{"arch": "mlp_mixer", "model": "self-supervised image encoder", "dataset": "photos of arthropod specimens (BIOSCAN-5M)", "train_examples": 48750, "image_size": 32, "crop_scale_min": 0.3, "horizontal_flip": true, "color_jitter": 0.4, "method": "byol", "norm": "layernorm_no_bias", "norm_position": "pre", "hidden_act": "gelu", "mlp_ratio": 2, "parallel_block": false, "inner_norm": false, "patch_size": [4, 4], "conv_stem": true, "layers": 8, "width": 160, "projector_hidden": 512, "projector_out": 128, "projector_hidden_layers": 1, "target_momentum": 0.99, "init": "lecun_normal", "residual_init": "none", "optimizer": "muon", "muon_scale": "match_rms_adamw", "learning_rate": 0.0062, "momentum": 0.95, "nesterov": true, "orthogonalizer": "polar_express", "adamw_lr_other_params": 0.0023, "max_steps": 6500, "batch_size": 256, "epochs": 34.1, "lr_schedule": "cosine", "final_lr_fraction": 0.01, "warmup_steps": 320, "weight_decay": 0.2, "adamw_weight_decay_other_params": 0}
Rows from block 3 of a small self-supervised image encoder, named by matrix and row number. Rows with one number belong to one neuron. Each number is 500 + 50 x the weight over its row's rms, rounded and kept within 0 to 999. All counts start at 0. Numbers have three digits each.
After each neuron's rows are labels from the 100 images, of 14848, where the neuron reaches its highest value: "strongest on" is what is common among them; "colour at peak" is the nearest of a few named colours to the mean colour under the peak. Only what is clearly more common there than usual is listed. The data: photos of arthropod specimens (BIOSCAN-5M). In brackets: how many of the 100, against the usual share in percent.
# fc1: MLP up (model.blocks.3.mlp.fc1.weight, 320x160), inputs 0-159
# fc2: MLP down (model.blocks.3.mlp.fc2.weight, 160x320, transposed), outputs 0-159

fc1.312:466543455471397465458503463523434429402474430561453433496457483538517459459565563531522547471510457491474576534493612490577480503541487523496379549518407554520526447489479483455464451503469521513572520465541625447533590460642462553433421433555483494621470503497486508487510534561442544563512444460526466506561502478575517513522438561460469511425480474583499531487502420496512576476547580461417520443484521552547648491521474518546474524506399443493481576544528512460430523449472505
fc2.312:554529540573642516470450554422535461568499510546481543528525535526439536518417409480571428439503564445547414489464505458452558483508497587516520556468614530501439542544426487475536550502505582513413559493439394495473458557386563473539512457454543544430487422502506444515454566474523508511540561434458472438458511447481479555489546440547502510523527504446510525635523541410552495496496519477494517509506481391462411578545542436471515495525503471467520495430590385543557494476566450
strongest on: order Hymenoptera (42 vs 20.4)
colour at peak: grey (54 vs 8.9)

fc1.147:487558450586545546511451437531525491565474515451595455514510424487562556576500493484483488541538453475466430614515490519452559469534442475466534518479511469422496460549476452473489546492528465527461562451531526438564489507562489549468475392547476500402547435580472451505521585542481547488570420435422640488493512500610548494533519570414468482485502434460447524528496473500478657452410422575510475593456476500509486564461466554446481544475466503527490471581456556513472613397490458
fc2.147:573482538453422531486500474509471539575520457544492455425518540461478588551571513583561438486489508579506513426530498468488558513483535501460455537541616460530524536510480446467525464455378590402454473459425522556451530518504472461510447518441404411489460495505484423484438491546510476492529520595592519503552466572458436585463589425534501562553565496470557536502472532504524361533593546500429539474478453426486500615506557475432474530470440489513529474449499485453514462572582618
strongest on: order Hymenoptera (46 vs 20.4)
colour at peak: grey (66 vs 8.9)

fc1.301:507516468491456527476502440507444444382483529539506501557518495420447425481489584458531531444476474485485502523466532536533460552487361545585521531558464493520514448503551438594433557507496447589512486492473482484578518471536600453502412504558519481482519471577480555553600510469476477485478464526554537485534505508537431474618546487483490625527421508486578455471497488552527494558449614443520406479582416510531474507507462568601480508448417417525392507464574527574460444618461488
fc2.301:599467511486568454515383485530478523499559441514495455553537512535501431496441442417483539594444436586488482466500450411462563502475537511542557428493542494567489601512484523510406454538447593530497463527420468541399518527427570529519513552388551546405433529535439510506505454526451448566443535486432429485466511492568502571418472537497437453503617504453502554457560471520461502512541550488446560432431468495507543524542522509447483515450555555573546535538579446539514507497440636
strongest on: order Coleoptera (42 vs 16.8)
colour at peak: brown (42 vs 2.6)

fc1.186:494459445500439471451547523551404498470439470497571547452527497519370578408462577457569550486433492545504536553494503463500497511510406525484530555456526482382572546523537582512559526563576584409420633362521522436565504512488530511495498526533460585508541507543481473468513385446459409531516523468582507537487471534403469428453543442547455456448509514501470520519484445525574562486535489574456609453479481420531528561490465509497507569560492517479563476486532456505467540471518422
fc2.186:518465496502485548484546488546429522488519444526481501475520507529428432541517460426532559530456493463414543459605583536637478456511481532417544470471459452503439535564640454584556436492609569547532504500500513496551532394463557550585518442553542436605507534516487527500448494371486451415527538466498481512527510468522456454520480519504457401444514530479562618590452515573534433484487512502484578454523505403484416515488464443501534518446465432480503589566438481500437535517508438
strongest on: order Hemiptera (52 vs 11.3)
colour at peak: grey (61 vs 8.9)

fc1.149:595564491392566504546463666465537561502566471509551483480519464464524506481446510481506406533453427498480395528549559461496463503560459559445457542579573438546371490511469535415525602409514537543506434483505509479536600444476558498463506515453496507456501529566505549433567479510529489503479618421476530483474443511487469485452471468510556467459423506478455486523637567497544519498483545505489462498466573458528517466510485412570430512520545454456535402576424544413539504500476565
fc2.149:466441569473502593464600458438567442447499536516504473541546471475492499504604494496500505465497577599461530473492482416483560563487464489465531506449414501465565443481476495645399498513479441474521544507502573603508466650486603497478548437545517520478413442403495429522426514494550434467460417570417504500472644464460575483522482533477517503478441552547482580522519470513483416484581448439535504527484494454559477472512495448471489517445510559535558540494483477434454500602475543
strongest on: order Coleoptera (44 vs 16.8)
colour at peak: brown (55 vs 2.6)

fc1.157:475498512527531491497418540471499529476499564522534486581426519536488562451429474526515608547517492463477609531553539609541412518468470494494460441519418497594421528510470489349534587558506524578507404471506408534538464469445536482474457493507490539474503495559523566465539521509479550473551516458450586508463416578574517442413503498533516512561562399519591478410416541428552468418544424463440475542473573518438532532506458499583505445500528528524487424510508426469562540509558595
fc2.157:492560513427623535549517481517568506407460530536564499458487525486616375475507506563566485503532533471518327490491496431509502490489494492437530487490514506476516457546428454601465529517313510542435581519528511514522500463520482517463574480492574533578504471471506413531507576542532493497549426451485477475582459445534443401502498443520589497479452527580517458490507542478463513481490476509462506434526555617508484456505564556546439375543452499557512479498408562468530554462499551
strongest on: order Coleoptera (57 vs 16.8)
colour at peak: brown (72 vs 2.6)

fc1.226:492486492496434512501488584529478480478541592587472518472494511522543581507484468573485501573515522491508541504525502581485602514492450482561502454454485482461463518508418465341446459511536449578471401415560476549494477448430536410443432468580428572489490488591498510462503403479489466520531507416549542546485488570610534423389516515538560482543495453451622574402473528447589476498497466535487447516482474396524558491509417488525533476505467607492522438509470508503479581501600481
fc2.226:531472532525580463483461516378550534471432482473585521433545477426452466444515527517511560546532510423448424542574509499641512425524482611426520507571468468492408511518519469551578558573478494476372495437524519505521493410544470468463565495490571541499538534526580443479554527581506531487545499535560484366531499425471441435486501472517567513514495449564532439491470510499442502505536504503527522473496554619434503440469539494623458382540426453496510504490411543547513505497410500
strongest on: order Coleoptera (36 vs 16.8)
colour at peak: grey (67 vs 8.9)

fc1.160:569574493508482466495485540475513577556474458534521479513477527512531480519519499486476551511569424466486483534492545612477479522468509507601564411512472572456447516491522496445440580482334441555458539474539445535516456447441525410471532505498648530434483465558518572491596512475481478464564503427447446469459460502520414413469562499553522477646462441494546480490418425522573468457465582445514523506494517546490493507500545551612502401526439558513478359570498513428500506524530509
fc2.160:529510443441502506578439463593563525470487427514522542524514525530652429460442531517582450481479501475515381474507511517539493491482518468546563547542518450460510519514495432469479477494275520518509504576531486584451500526420558519547476443435623542569513487459488447552429542536481475460513512475470504569498450472465478439483428483501596531547539506541547496506536483536493446399557485587412493544501515647496441474552434475503512488491496521528477595476420470517467522417559539
strongest on: order Coleoptera (67 vs 16.8)
colour at peak: brown (62 vs 2.6); black (38 vs 0.3)

fc1.118:470565488460452452555448560398544413481532427592512463524542442434585484362559553522542494527415409557474530447523449530549494513518556478486540458501466474505548493457535487550401575480499426572471584454417500487518498488499515477530541566566573558390494505513568429511553464528599487541527541513465508549502510538562503488460573501418496449592556532516504449475523487402459511477561591432485540535455529528451541534437553468514539524512414467460424448413593454420510587482505509
fc2.118:575505397459527525529532490555459582401484449512564413489513539436550504562569536594488519531435497469495525469436451605472564537488461430573536543553507575431491502409480565522535470443433498593561545500476439562494431537431529510593553494628464556463460525529467503487590551547463515522554506496437496521484576555509425477514414530417505466525441473489625472526498419560528592452484397548478478478461461515527454501507479506437554491459418443540495488456430528504412493436488491
strongest on: order Coleoptera (37 vs 16.8)
colour at peak: black (34 vs 0.3)

fc1.48:460472519535619491532520507477371550540600610538469433481514472470470594505486544548445480424516435473471490490485487518502385513525582435509621396503505513539527538598405418483487516505564496555538479478530469503545413511481478489494549532702388538483551479560548501481581486500429577490519469416468498527451451442608506458519373500525513448504514482472444483513520476495492507535505439499543433486435481561445470533477528476576506452516500455545490555499538488439542516467513486
fc2.48:497543558475390483537467473475501446520487451580568552419518461544482538454458491502516410599537481451459458454511450514461539543569470536429505552536528457546491444447531412445498468546433604550473645481456546514475517502530558554523498515434445497462581562501537418503509552478573479464594494556570478440497529523490473529491609480389493563511535432544481500450545572474483513504507565432379486612480510461342491430509539563458436527419558542520546500505474416498512500497502490
strongest on: order Hymenoptera (46 vs 20.4)
colour at peak: grey (59 vs 8.9)