config.yaml
train_examples: 48750
image_size: 32
width: 160
projector_hidden: 512
projector_out: 128
target_momentum: 0.99
init: "lecun_normal"
optimizer: "muon"
momentum: 0.95
warmup_steps: 320
weight_decay: 0.2
Rows from block 5 of a small self-supervised image encoder, named by matrix and row number. Rows with one number belong to one neuron. Each number is 128 + 32 x the weight over its row's rms, rounded and kept within 0 to 255. All counts start at 0. Numbers have three digits each.
After each neuron's rows are labels from the 100 images, of 14848, where the neuron reaches its highest value: "patch colour" is the nearest of a few named colours to the mean colour under the peak. Only what is clearly more common there than usual is listed. The data: photos of arthropod specimens (BIOSCAN-5M). In brackets: how many of the 100.
# fc1: MLP up (model.blocks.5.mlp.fc1.weight, 320x160), inputs 54-107
# fc2: MLP down (model.blocks.5.mlp.fc2.weight, 160x320, transposed), outputs 54-107

fc1.36:135104100137155170133132069121169170201176137138173128073164112080118125122184143097153112105127111154105156073107091128160156091140097107104124132119172130112217
fc2.36:135103130118094080144193090124121144206174156140158092120192195151136102060112127091116152204106135164085103127174109111157103087113115109139091076128138138150121
patch colour: grey (67)

fc1.168:152154142145159153096163089120087112159156155126110140134116093079075108135116170184132116155164113153178140112145063152088115112088142159083169145125123145166165
fc2.168:070132170111153159185092123204106152098117140146080157144164074110161179140157095076090147148115123085115157095170130120163076150142126129098092146142174165193096
patch colour: grey (60)

fc1.297:069143168094125158110095149115137123055183082103169166150154081106110077104089127146092115174171110177139126052184083091174150092064097167064063160124133149121119
fc2.297:180146132125118132144177110118131118172091159133080107087093185104127130125161141123078113044125156086115095114142150148045110159207132135194167107110084130151114
patch colour: grey (52)

fc1.233:147128185091100118096078114131167153134125123156142185087113112163178040144118149115088142092095159144146080106160141132132108187158046201129104159124138148145100
fc2.233:104143094160151102176103132091092104111135186116114101129146130103057157170165129125070126064089122088126116111134153160181098150124131119104180084166109134168135
patch colour: brown (53); black (43)

fc1.85:174103170099135118101090146092159127120153161116070135158141145112089079090134138101133139123132172097132120152151085130121142143180079059140135111129079133096163
fc2.85:119133109095128129144121147138132133144117083119118101086125105127125089118151116157118158094182137115177100175139155116126134128141053145093143094124139112074117
patch colour: grey (54)

fc1.277:132089127149202087114129052145179137157084166137138154086117153144117186184123141153085082077149173115152090202178144101106105165095063127139149138111154159116086
fc2.277:137127124124134075083131078151186159134123217119145080105124141126126143174134108119129088090115096107172082122194183103135135143138103118139148085141145160188150
patch colour: black (61); brown (35)

fc1.263:139078087138131135121163025125116142160123122144090094079138134129168168142125092146179054208160178115190069177156173128102130109146104104107149120111169137155061
fc2.263:111106145140152068109082155117144174119109207067145217137116115132094150166112157130076169050111127140089138142206155121132160115154103186155168096132117134061158
patch colour: brown (67); black (31)

fc1.288:106044089138145140163120073082093090100045171097137161142114074117104153124117175142158157153164161081140146151118131155130178111072136081110157106124122141151077
fc2.288:087137090122135088091099177163104112102137106096200142212131142177118084099200110173112123134099146166143098087175109095099110200137106189136138098134125164102101
patch colour: white (85)

fc1.119:111149108161090086075200085179092142127145110125158162057138128067104132162144122123080110121125152180142133152113161131140101123165132101085129104115124179098108
fc2.119:187110151146122155064130114178194162134114154098132141112109123124127189089106117162191167104133119108158107135125174088114118130166079142165157123167101087115151
patch colour: brown (44); grey (42)

fc1.182:150116179143127112166134095166137107113130111164105149079153118138130149130204136069190144133113104109110142093141132059146198181161055180154091120127112169100188
fc2.182:140194132131115141092183156118161120158167084079119093079064127166179136167078104154162101205125129118085136162096116175147151106065077124158100073127132133123142
patch colour: pink (87)

fc1.94:125098112095124165104086133193176095109099118096154163154163052194064108169168169093095116105144180186105150170176118127129103103094140136106163096128073138140123
fc2.94:128107092169107102112121080123110144092066181149089120146096138158171094127098140123120167150144064131125152158140098103116116115126154153197109120108167146113174
patch colour: pink (89)

fc1.125:165139081109062163194122138199133101141138189157118107113106113079197151164172123116118139138105150121139135120187129123117126095231091095153108103134143117123142
fc2.125:141163085065139153118122132110151124115100112135131143123191163176080127110135114129159158216163182111070153127095085124116072128080161152153159110166147149113124
patch colour: brown (59)

fc1.153:105087150122101089143148135106111090111148081100130081121090157172153056115089098159118069115166207086123166155077119097035121136162145169074157133215172133108153
fc2.153:141116121122093140165147164119187080114191110149111079075200145151036120166122091148100137123133143075114147057097136122111129117067116142085118119108087139141099
patch colour: pink (92)

fc1.214:172160122112153131214159119205196152146090063157168121088092110073198145098099143135182104101109126155175138155109093108142111154100137141123127157155165172127081
fc2.214:099143123130113133132159156164085148122115129080125091159159036099204115077139044057144076071175066108083152131073097086123174140085081119144121167178151067107166
patch colour: brown (58); grey (41)

fc1.117:119141080145172161127109092140179161089051138161122127134145129116177102111137146146081136109117139132131090084106076067148180106147170109159062132151134138134130
fc2.117:151129156153105106085089166150143102143126115132128105139157142132145098153097127086097055086115150096121112140119175148101117145108228134107142055165073132080100
patch colour: grey (77)

fc1.4:125154162107163084161138080066106133131151137179094140089099152134111117151051129103082128136081071093169152158153147125078146114144139157187121051119115129138177
fc2.4:124124124099097117131153132139081156107161080173139094124104156166126151172137043109163117152126084126112062094124152121137123148149080151132066162027147116132117
patch colour: grey (41)

fc1.280:092160110141144119115161096161175124158114138093135130076142169048167121179221111125145145112119177108137141147050100112162119148172103095139172134139147133095127
fc2.280:116080093105105087119095008169170154157140087128084111102102071129110111107154125104116129138162126139163169160133097147081141149135086122111117115154117138192151
patch colour: brown (50); black (35)

fc1.302:069156094096152082120079094105151148110199164158119116144098129134089101092109120110158117146131162128140100121101174113175133101051155190156137135168146128145153
fc2.302:150095157180119169136156136092086185146072156077118164138150067106145133137154141139150067202171145114134156164126155141141166145132159134087169100110144106106120
patch colour: grey (44)

fc1.314:136121062120079125110114079167165157010110114130110137143171147137180128155161142110149112171132194130098121185161082102072115113160157122114114111161130095121109
fc2.314:184154122096141086122085132094141197057089151098120150108113109099123107113139093133055124148084130120133110115115116190134146102069172160200122183143173118117118
patch colour: brown (67); black (31)

fc1.228:147178128110145131167125106133156111084043112140135161125097070095177153216170097132184105153110172160128112137145129116113106185074110125164129182148172164136084
fc2.228:126123174106160053076157111080100116133111178182107176112130196110078134104109108168150087138109128113078115073150143123167117132101118101125084120134111131130173
patch colour: brown (70)

fc1.134:119138141092128047113111124127116095177182141132151120128152089121146093110078119151102123140098135144137063142096137142045174140171132101132163133182150084196161
fc2.134:112126138129122079167058159133146160109102206150146064153136142117075112075073057140075100132095140135101154072143142110177127100117096192110141132110099117154147
patch colour: pink (94)

fc1.258:133145122085150149161130087150123183129129177129118164147176080120161097167151139109138110070160080118120081146180162105113093102141195157158127107088077172075088
fc2.258:120096107110129149098075152118162159127116096092113118146118118092137086078106106098154175122096151121151132144118097161141172114091148040137114110101196056098131
patch colour: white (82)

fc1.90:232139115161112143154165091061141146114121120153148162177195118191105086122178164122136106159133113137169090122163103117167106108124051166092125187177200161123116
fc2.90:114161134134114111218083133160146098106127074151137095085194092071136131145170087078170111137144082086104160109069129131124113178103047054146131151115157154127169
patch colour: brown (61); grey (36)

fc1.306:130135078154133147146126156168176099220098138087145147076115107107145148128147136107103084088136146119154108213075092103123109125148070138170155075151179158124098
fc2.306:094166169106117099159075157102137110173125168102093129110111105138088154194142127116074160131117156105058063118182127117117079156108135080139134123103154170123087
patch colour: brown (76)

fc1.133:115122092153113141131153120231204117222099152148143132097092112071209123166225129123153148112118181125191112180134083105109131094145117148094119121121148138078111
fc2.133:094155142111126120145097141127157126127115069091102111101121055096077138167174104113108142155107178089105128128131126157060121131136119123174114153114156124126135
patch colour: brown (88)

fc1.165:130130155141211140130142135171141154191111157141157138147182074177168137146118157128125134099089061094162143119092061118098156123133108112140172089153133089112167
fc2.165:158108074102153082085110111190147130141157178084148155084138081151134206141089125150138119065136099134114126157138172133107112143121107115153152112147110096129092
patch colour: grey (48)

fc1.178:196100143105171189085124118076099155133115176128112200119142113149098077118210159192169142098138122091138182106138126175083116064108104106134112143140122124149136
fc2.178:107106132142107124076098210091118151093097113122184127193100127066206161145095161170138154155128162145157131103104149108176163113049178087158090064104094093151132
patch colour: brown (54); grey (45)

fc1.107:105165120176166110117138092160122171185134121120132172059154142147106180152055158132149068111072132108152126146091121163121115139171095123113126110138151068135092
fc2.107:148116129116133143080133127096169154100170136107129146176077146201090161142178142097139185075132141139113087112185153122140160148099105127176135163174160129106154
patch colour: brown (43); black (26)

fc1.2:144108138149054107119148138075168149117050135141111110121161064159118073157097122128200116152114151147141072112109158129073066113121051111159083174172133155166121
fc2.2:133120156151183196138085074104125164137129166139133116108156104104114094138082109109171191111157134119048137104064162132131124172090117083133122093108107100160128
patch colour: brown (75)

fc1.219:145085118156115152097112114138103144163166166160139110130129153139114163160165119142118059110083157175194116128125093154178166128112114069115109099128085110086143
fc2.219:122119076084124143105180114113164132075100130163145112115121152099180110141112128153086107080127123123096110087183115141204185161079147129139120141124124140138188
patch colour: white (66)

fc1.318:118128171093129082146105147088170136118105137163147076112089138112082114114115097159102116121156201154127042150143148148145165097126120126094110155084193067078111
fc2.318:207179074153128153136117077145091125138143151103113057177124115155165134122179110145122104155194131129082136124162149144129144182130080096116184164195099112102094
patch colour: brown (48); grey (46)

fc1.296:169199155116067129122157137096133113129135156096104100142108153125088062137170086145122128101128111143103151072133101151151129143108097081078145153125115146184120
fc2.296:140094120111157130181120175166077088093145129150109134108125149085137146117117100155037166152088172175074095107110135116147075090134177193206134122125124125098144
patch colour: white (75)

fc1.300:099107123168161104110129011162130139142081140144123162058121164123118193185121155116133099073148151135136128179149209107106122133092120135143138122120107153159088
fc2.300:153136138116127123105141129149179171118094255159169117143108158127109155155119122143101113058134074127162088127162160074133159165143122175158134095150119182185145
patch colour: black (58); brown (35)

fc1.291:125116109096130107090154082132067130148120136115125131094141151119190114093130121148094156159123124134143164137215156161117134097124128118122126064097141161146086
fc2.291:072150147103182134096126153158107079117123152132146146103164136145117133132124147132111095131132111167111152116124076078093096126158105187089150127134170092137105
patch colour: pink (88)

fc1.268:097149123115164060182130151171142145115158112079195130138127161110099086093137102133119168141160165140182081118133134093211169104178176086159161146173133084189118
fc2.268:129164142159173159130123101111111063116104129128145079148109187115128061132172117153124156101164058107121169121087157195033166134093156147091124145106176094111125
patch colour: pink (91)

fc1.42:097135115126157107113177156133159130214122148131137171050136122126090188145107158135103123065142122089128120181097141126109091191125089095150145087105150135054097
fc2.42:129096132103125067189119086160158131100107064098149103191072106192138123208155120097177136120152100105137119114107103134136164174177074126099218156177117142128141
patch colour: brown (52); grey (42)

fc1.230:112131181124141106099145138110112102111114152116128129175107086125129081137178124181193160102127125101165201182137102118133122123111070088132150079109144175092090
fc2.230:087126161159106129080143207087134099124098126116034127145185126142150100114068180126178134114124133072195066098128151106141135150091123133123110078180125110097057
patch colour: grey (69)

fc1.301:108136095162102145189105113127086129142134089133144111131165111135108169121104138098118153172147220143096114082151166166122063092079122101081133172161114164113136
fc2.301:113081191167198169131100100191179162084111171110126155146133193121108103147104109134139085128161093082102106111100118116162216148187058166147126171142140111156118
patch colour: grey (80)

fc1.245:188141100106132133121181154147146111116129121138140157144118188112119070112110141076174120149146116157169168179159109134108078139105105086138115152159091108124127
fc2.245:138081146132096114143140086158151117098109132075113096149091072145105135134109127088168154103096118104080118153103140098169130142171093133161167104141170131139063
patch colour: brown (48); grey (45)

fc1.183:147135128127077125120136050185142125081083075107136117097127182114149149154158159203126121143115163139091084200176227155118124142135150104141122118133122121127136
fc2.183:195140165090127100057141082126178188104121188144156086110107155119133156116103124120098135105133151112160131111171159084131130101165103134181141121127108116133098
patch colour: black (77)

fc1.10:130179119180125126150026122096166113092112121130135104127071098116136071148130136145140124079147144062138098117111112165143117152156108184189120111155187104119128
fc2.10:076155127143151089075108146104092130164140151153132160197158137106156142116094071057176109116129146155093126145078120099183140151112072090077143166116087126184150
patch colour: grey (47)

fc1.52:129130120124174103164118103150212086073063117124112114138092166116146149170216135128150103124122240136126076217108111136120160139116114132123126091131185103077071
fc2.52:137124107094149041083103043124143171101163126103133135126108085117121136228099112166114115148122076104094118110196114149102100105130081092124100154114119165141125
patch colour: brown (50); black (49)

fc1.170:195079116070120113079077173126121131141118076116161146141155144138131056104148152167150160140182135127148146180110113065135128156080119092190157070148182136128136
fc2.170:108170120116160173125151103130111161113166118149061142089193149106144157107153131059084078088138107130165152115170149122190118132182076210104178133162096155115079
patch colour: white (95)

fc1.269:140129130180117143177154109155089101180162132113146126092065076123095186139186119115165142113150108119143137178138144138094097165141153114161152089130126215076122
fc2.269:109117152089163111117091156126158063129094160144104150122080156179101095192110150133082140148150103089147085123128130147142107129123057155100171151192122131161135
patch colour: white (66)

fc1.229:204035105066153124106117121130103191127135149144087147109149102171107151175105110114154139105147142084066133173152132131137112135140132138174131141120101213111107
fc2.229:136114110156065169135082107114133175147144121053142148160122095134133112149146179136105078147104085164151171141168138088132142147080144097121204107132077118102122
patch colour: white (70)