Weights of a small self-supervised image encoder.
Model: norm layernorm_no_bias, activation gelu, width 160.
Training: 6500 steps, batches of 256.
Data: trained on photos of arthropod specimens (BIOSCAN-5M), 48750 training examples, 34.1 epochs.
Rows from block 5 of a small self-supervised image encoder, named by matrix and row number. Rows with one number belong to one neuron. Each number is 500 + 40 x the weight over its row's rms, rounded and kept within 0 to 999. All counts start at 0. Numbers have three digits each. After the name is the row's rms in percent of the matrix's.
After each neuron's rows are labels from the 100 images, of 14848, where the neuron reaches its highest value: "responds to" is what is common among them. Only what is clearly more common there than usual is listed. The data: photos of arthropod specimens (BIOSCAN-5M). In brackets: how many of the 100.
# fc1: MLP up (model.blocks.5.mlp.fc1.weight, 320x160), inputs 0-53
# fc2: MLP down (model.blocks.5.mlp.fc2.weight, 160x320, transposed), outputs 0-53

fc1.2 088:505559462491505553525511477561573458490448479532494516499522503547507524468502491525545518555470504505557596495495622513506557496531515513549533475472485497499503
fc2.2 077:426569544447600442525501531487570494417572516485588496469509519418543469506478514529489529466515463534510423450507442472540530517469519576481564497486486448511502
responds to: order Coleoptera (69); family Coccinellidae (28)

fc1.14 097:467455464504523543505431537482489538561479484508535509512458532458477532462572555509504600488507484482492464424530494514511510513485463547444529505505544494424451
fc2.14 108:503513494534503492496537438553562490540451485504439589478521531498555403516470498556501482465484511500452436481485483467513483512532481514539585471553484504516515
responds to: order Coleoptera (96); family Coccinellidae (32)

fc1.61 101:527496526465509515446555514422469568463525470489483506469469492507488528408493546526549552501578530489486526482477529508483488488474545542528450524483506546524518
fc2.61 085:490476511504543493474517465424452507515468505460485507525517584564512423512472503468504517518468479567521510577537537496479512508563526509400494494524546457528460
responds to: order Hemiptera (44)

fc1.166 109:459502480418523476502525442501488499483486437561421531519521484530520495504542474461521509453520516464531532427506516466418495434476544500516468515523469563499423
fc2.166 128:502478474544482522460523551541549432501518470511557461516535498500436543497508520504555495481496569495504526542478505460478576517526551491407491454478547523479493
responds to: order Hymenoptera (42)

fc1.318 086:510456439563465470479500505462459465513487537565534478604507501485498522537534517483451486519517451492504539503446512527468485528478455590546497485481521515480510
fc2.318 077:499466513458533492448446513543490541521497383518496506541529395498511477493511485469539523469524487478466431462480549447455543508493513455496501496531471463497463
responds to: order Hymenoptera (45)

fc1.300 056:489497465555466463506443555522487595481491516509516561532476530492551520516497474566516546468498530499518481418516411453477479435510438502551546507528477509447512
fc2.300 061:496510518438490483511517437511527509522458516512434518499490539516569489513522525543537512415492511526562510516465488481445503508535490470558479464531516438501462
responds to: order Coleoptera (77)

fc1.26 097:507498503511463506579498509522438439457545524610484463463425522512492525496500522549516559500563445450549539534447533529448527519494501534554490417451476526486481
fc2.26 101:457506434506532425523458466449503546439483488541598448529544453447441547458517514491525536537551464399506438467453498534530542515503453528569466537471540538493529
responds to: order Hymenoptera (45)

fc1.165 140:464460449462507494471479505557530524543518548453479455501448448531432432486469516458522530413460509515481518529447507490496431498562460496541467551468479474439502
fc2.165 155:502527470481466565493602444603468508501456543477483455550468469490549532534499529457482548485474513547515420517430454559462460477470511604524520554509500502456562
responds to: order Hemiptera (38)

fc1.232 121:490534512498530476553597529412499498400523507525543553475475529507508500516490475545513554560477531522490554449532513478451490484501503517482474504563460521555477
fc2.232 101:574511545540499541460591578441478500506543436501556496490505450501463519482527427496507572517480504495488475479507508541513486563529476466440469493494506446467517
responds to: order Hymenoptera (48)

fc1.160 124:491554520448535466521556589460504532434481533548594468516418522482505522508505523536535504534443506501437486515454501563444524503494527514541514477488527452495446
fc2.160 116:534523501428488477456574550538467452517507522515509444530554523516512533541477494488548520586511510517456437468482464500492565519532506504449507558488480436499490
responds to: order Hymenoptera (44)

fc1.234 098:495554427490543530500533407558508469456550483547486499532468481472475435572494519468453515546489528550502545490498430468556548511508469561516522497518492458576513
fc2.234 109:465500541495490498505499509497503450456504470469513532512519498494457522500531521472497474471539516468537482496508438532469453483604519569501429492485475478573380
responds to: order Lepidoptera (27)

fc1.125 080:471533475502538434454501465583507495426444482463517439483500466503472582506449535502501516551459482533488525485504486511499488484523516594474512437553543440545499
fc2.125 076:467457483581523502526471508455509452518497609441541513506490538399547507449561505498409526471445500459488510469562509468557531505509550527469509497422475570545498
responds to: order Lepidoptera (30)

fc1.301 086:552551463525527530540474475488457458500467421552532545492623524526485516465502516514570563505511500508542557499460538494495504551512429519491464491446473428460483
fc2.301 095:536516498449486465553494497558517453487531474490455475475549491507527483475483470455526500512504438431465464504476490463457561407522493496442538487592538535552485
responds to: order Hymenoptera (43)

fc1.271 118:503497526523503500488534465420465504414536502539494465439511497525449595505464486522487469456424527531490494453447463526462498522533473462539516541504563508505500
fc2.271 128:523518525521406550453479533451462427501493460469534507517436522518511597512481451478533582457512552537522435417506463525447510529491499501562523463458492525516518
responds to: order Hymenoptera (47)

fc1.176 104:556517487461462487524542475465470477466473551471450455470503501521555513500530528504490532488439557513487519486537483467489583559500483609563535547531417462451474
fc2.176 101:540501477524511456431430517499495492527529461590587539484496500426524514494475456458437447497490582537530462505517463570468499523531507597508448517487596421555552
responds to: order Coleoptera (37)

fc1.10 094:509439503504540427420517552449473508457510562507588506525499518468489502494441528501525529580521503467450490470450453546556492534438461549450512532534505498483590
fc2.10 093:513533503475503569517453561505519478556450483534516461546535515445459399487527499513469508458504467567509470470492541491455539552544485552475516419494478506463525
responds to: order Coleoptera (37)

fc1.59 137:515510521471588521493516550611524535385457527528551444529499524581458504536443447497502476470421556558461514458456546481473515493522486503512458590441494571510469
fc2.59 131:506498511533478488510503487554489560489513555492532550501470519386468472452485531500448547457433489544536481468520433499479480455549468519550489551483544546485495
responds to: order Diptera (60)

fc1.115 119:508480460441461529458438519501495496526488489524471496489443526513560530559522459438491525578504472559505569571497544538500524507458506439489502455467517503508537
fc2.115 127:528482523530470494516505505538521454481487483500402485515523495571508548531506551483558511467506526457475556501556445555509490506478558434526497483472595489475495
responds to: order Lepidoptera (26)

fc1.107 036:419485465479500509550452455528529461444532442507515581566478476484543527528536465462514479494587501539454425467530457500453510459497519551550471503514596481438492
fc2.107 035:485533472534532458437468492431481547486437508467560497497469448473503453487552564522476485459509494481455573503487571507483536438473425443509514468566414450585470
responds to: order Coleoptera (60)

fc1.20 131:557491474492431503476493547444479459383463524453611442545516530528482523445557514478484578450405433524525511527443532503429547557504533537494513475460536504491519
fc2.20 123:518477514466461454506472548427460482531441507600484427587534459492490590523509504517459457510496502512479504459509530543490476473523413550530462449583498470498492
responds to: order Hymenoptera (55)

fc1.169 133:498478505500448529458486556490442524532536481480479404566490459537439502493466502533495521447498514433505475493449485454471504523476467492520508522510536562471553
fc2.169 133:521467491516499470463531453463466540475486527475546410506510508570518479415481487562530521469547496505496514514481444498497491509535463548480465495416477485548510
responds to: order Hemiptera (55)

fc1.216 089:522477451526465501488498505524472491448454571484543433509412497522426412475483475461467534468528507477510528489521473480436541527514492522525509503414471497508520
fc2.216 083:517478511564472477509532536503477467438485562501469550518459532535555526405543524476546494501502451499494558559516550476537546490542389513509540483443472470453480
responds to: order Hemiptera (36)

fc1.49 139:450528447494506454482480484490460453477499502552509500471462515512433560493511434470451484427532544521524506507468529497420550508525524473548478594459492528502506
fc2.49 152:561504544460468509460484507435464494560538501459483515451449495525490587538524454512535481487539544573507496504514476511456521505502470506530522501400513523522446
responds to: order Hymenoptera (59)

fc1.237 137:475482484481477489498473558485507477508469396487519416460478490504548474557471526460524460465530483480539546482510454421482554520521502467490484503555461426511556
fc2.237 152:477499544400508446521565563468430481474524371458422534519489472499490586577517545547517493489535450524488388512455469503530527460453469515406484483546431521473522
responds to: order Hymenoptera (42)

fc1.263 059:447493456480462511547396527456478510486502439466501554529480523474529465505463505572539500487533547483529526459487508505515507439515505549562522465502520492480483
fc2.263 059:502523502452533559508528458501484580449460509502555515454477416528486509528602566529481477481495509569538512475525519459458530509461454491598508549544477493450500
responds to: order Coleoptera (85)

fc1.228 124:482482531508494427549481518531485537494439555469513462483493506489440409521478450472471572505433551478504573487510513541436479457449438557499517555465500534505465
fc2.228 123:527537446436469536538435469509494602528561521503524444533525472522608454529521443526512497499452511464536430466524514504511482502428535530523507503532477572483572
responds to: order Coleoptera (37)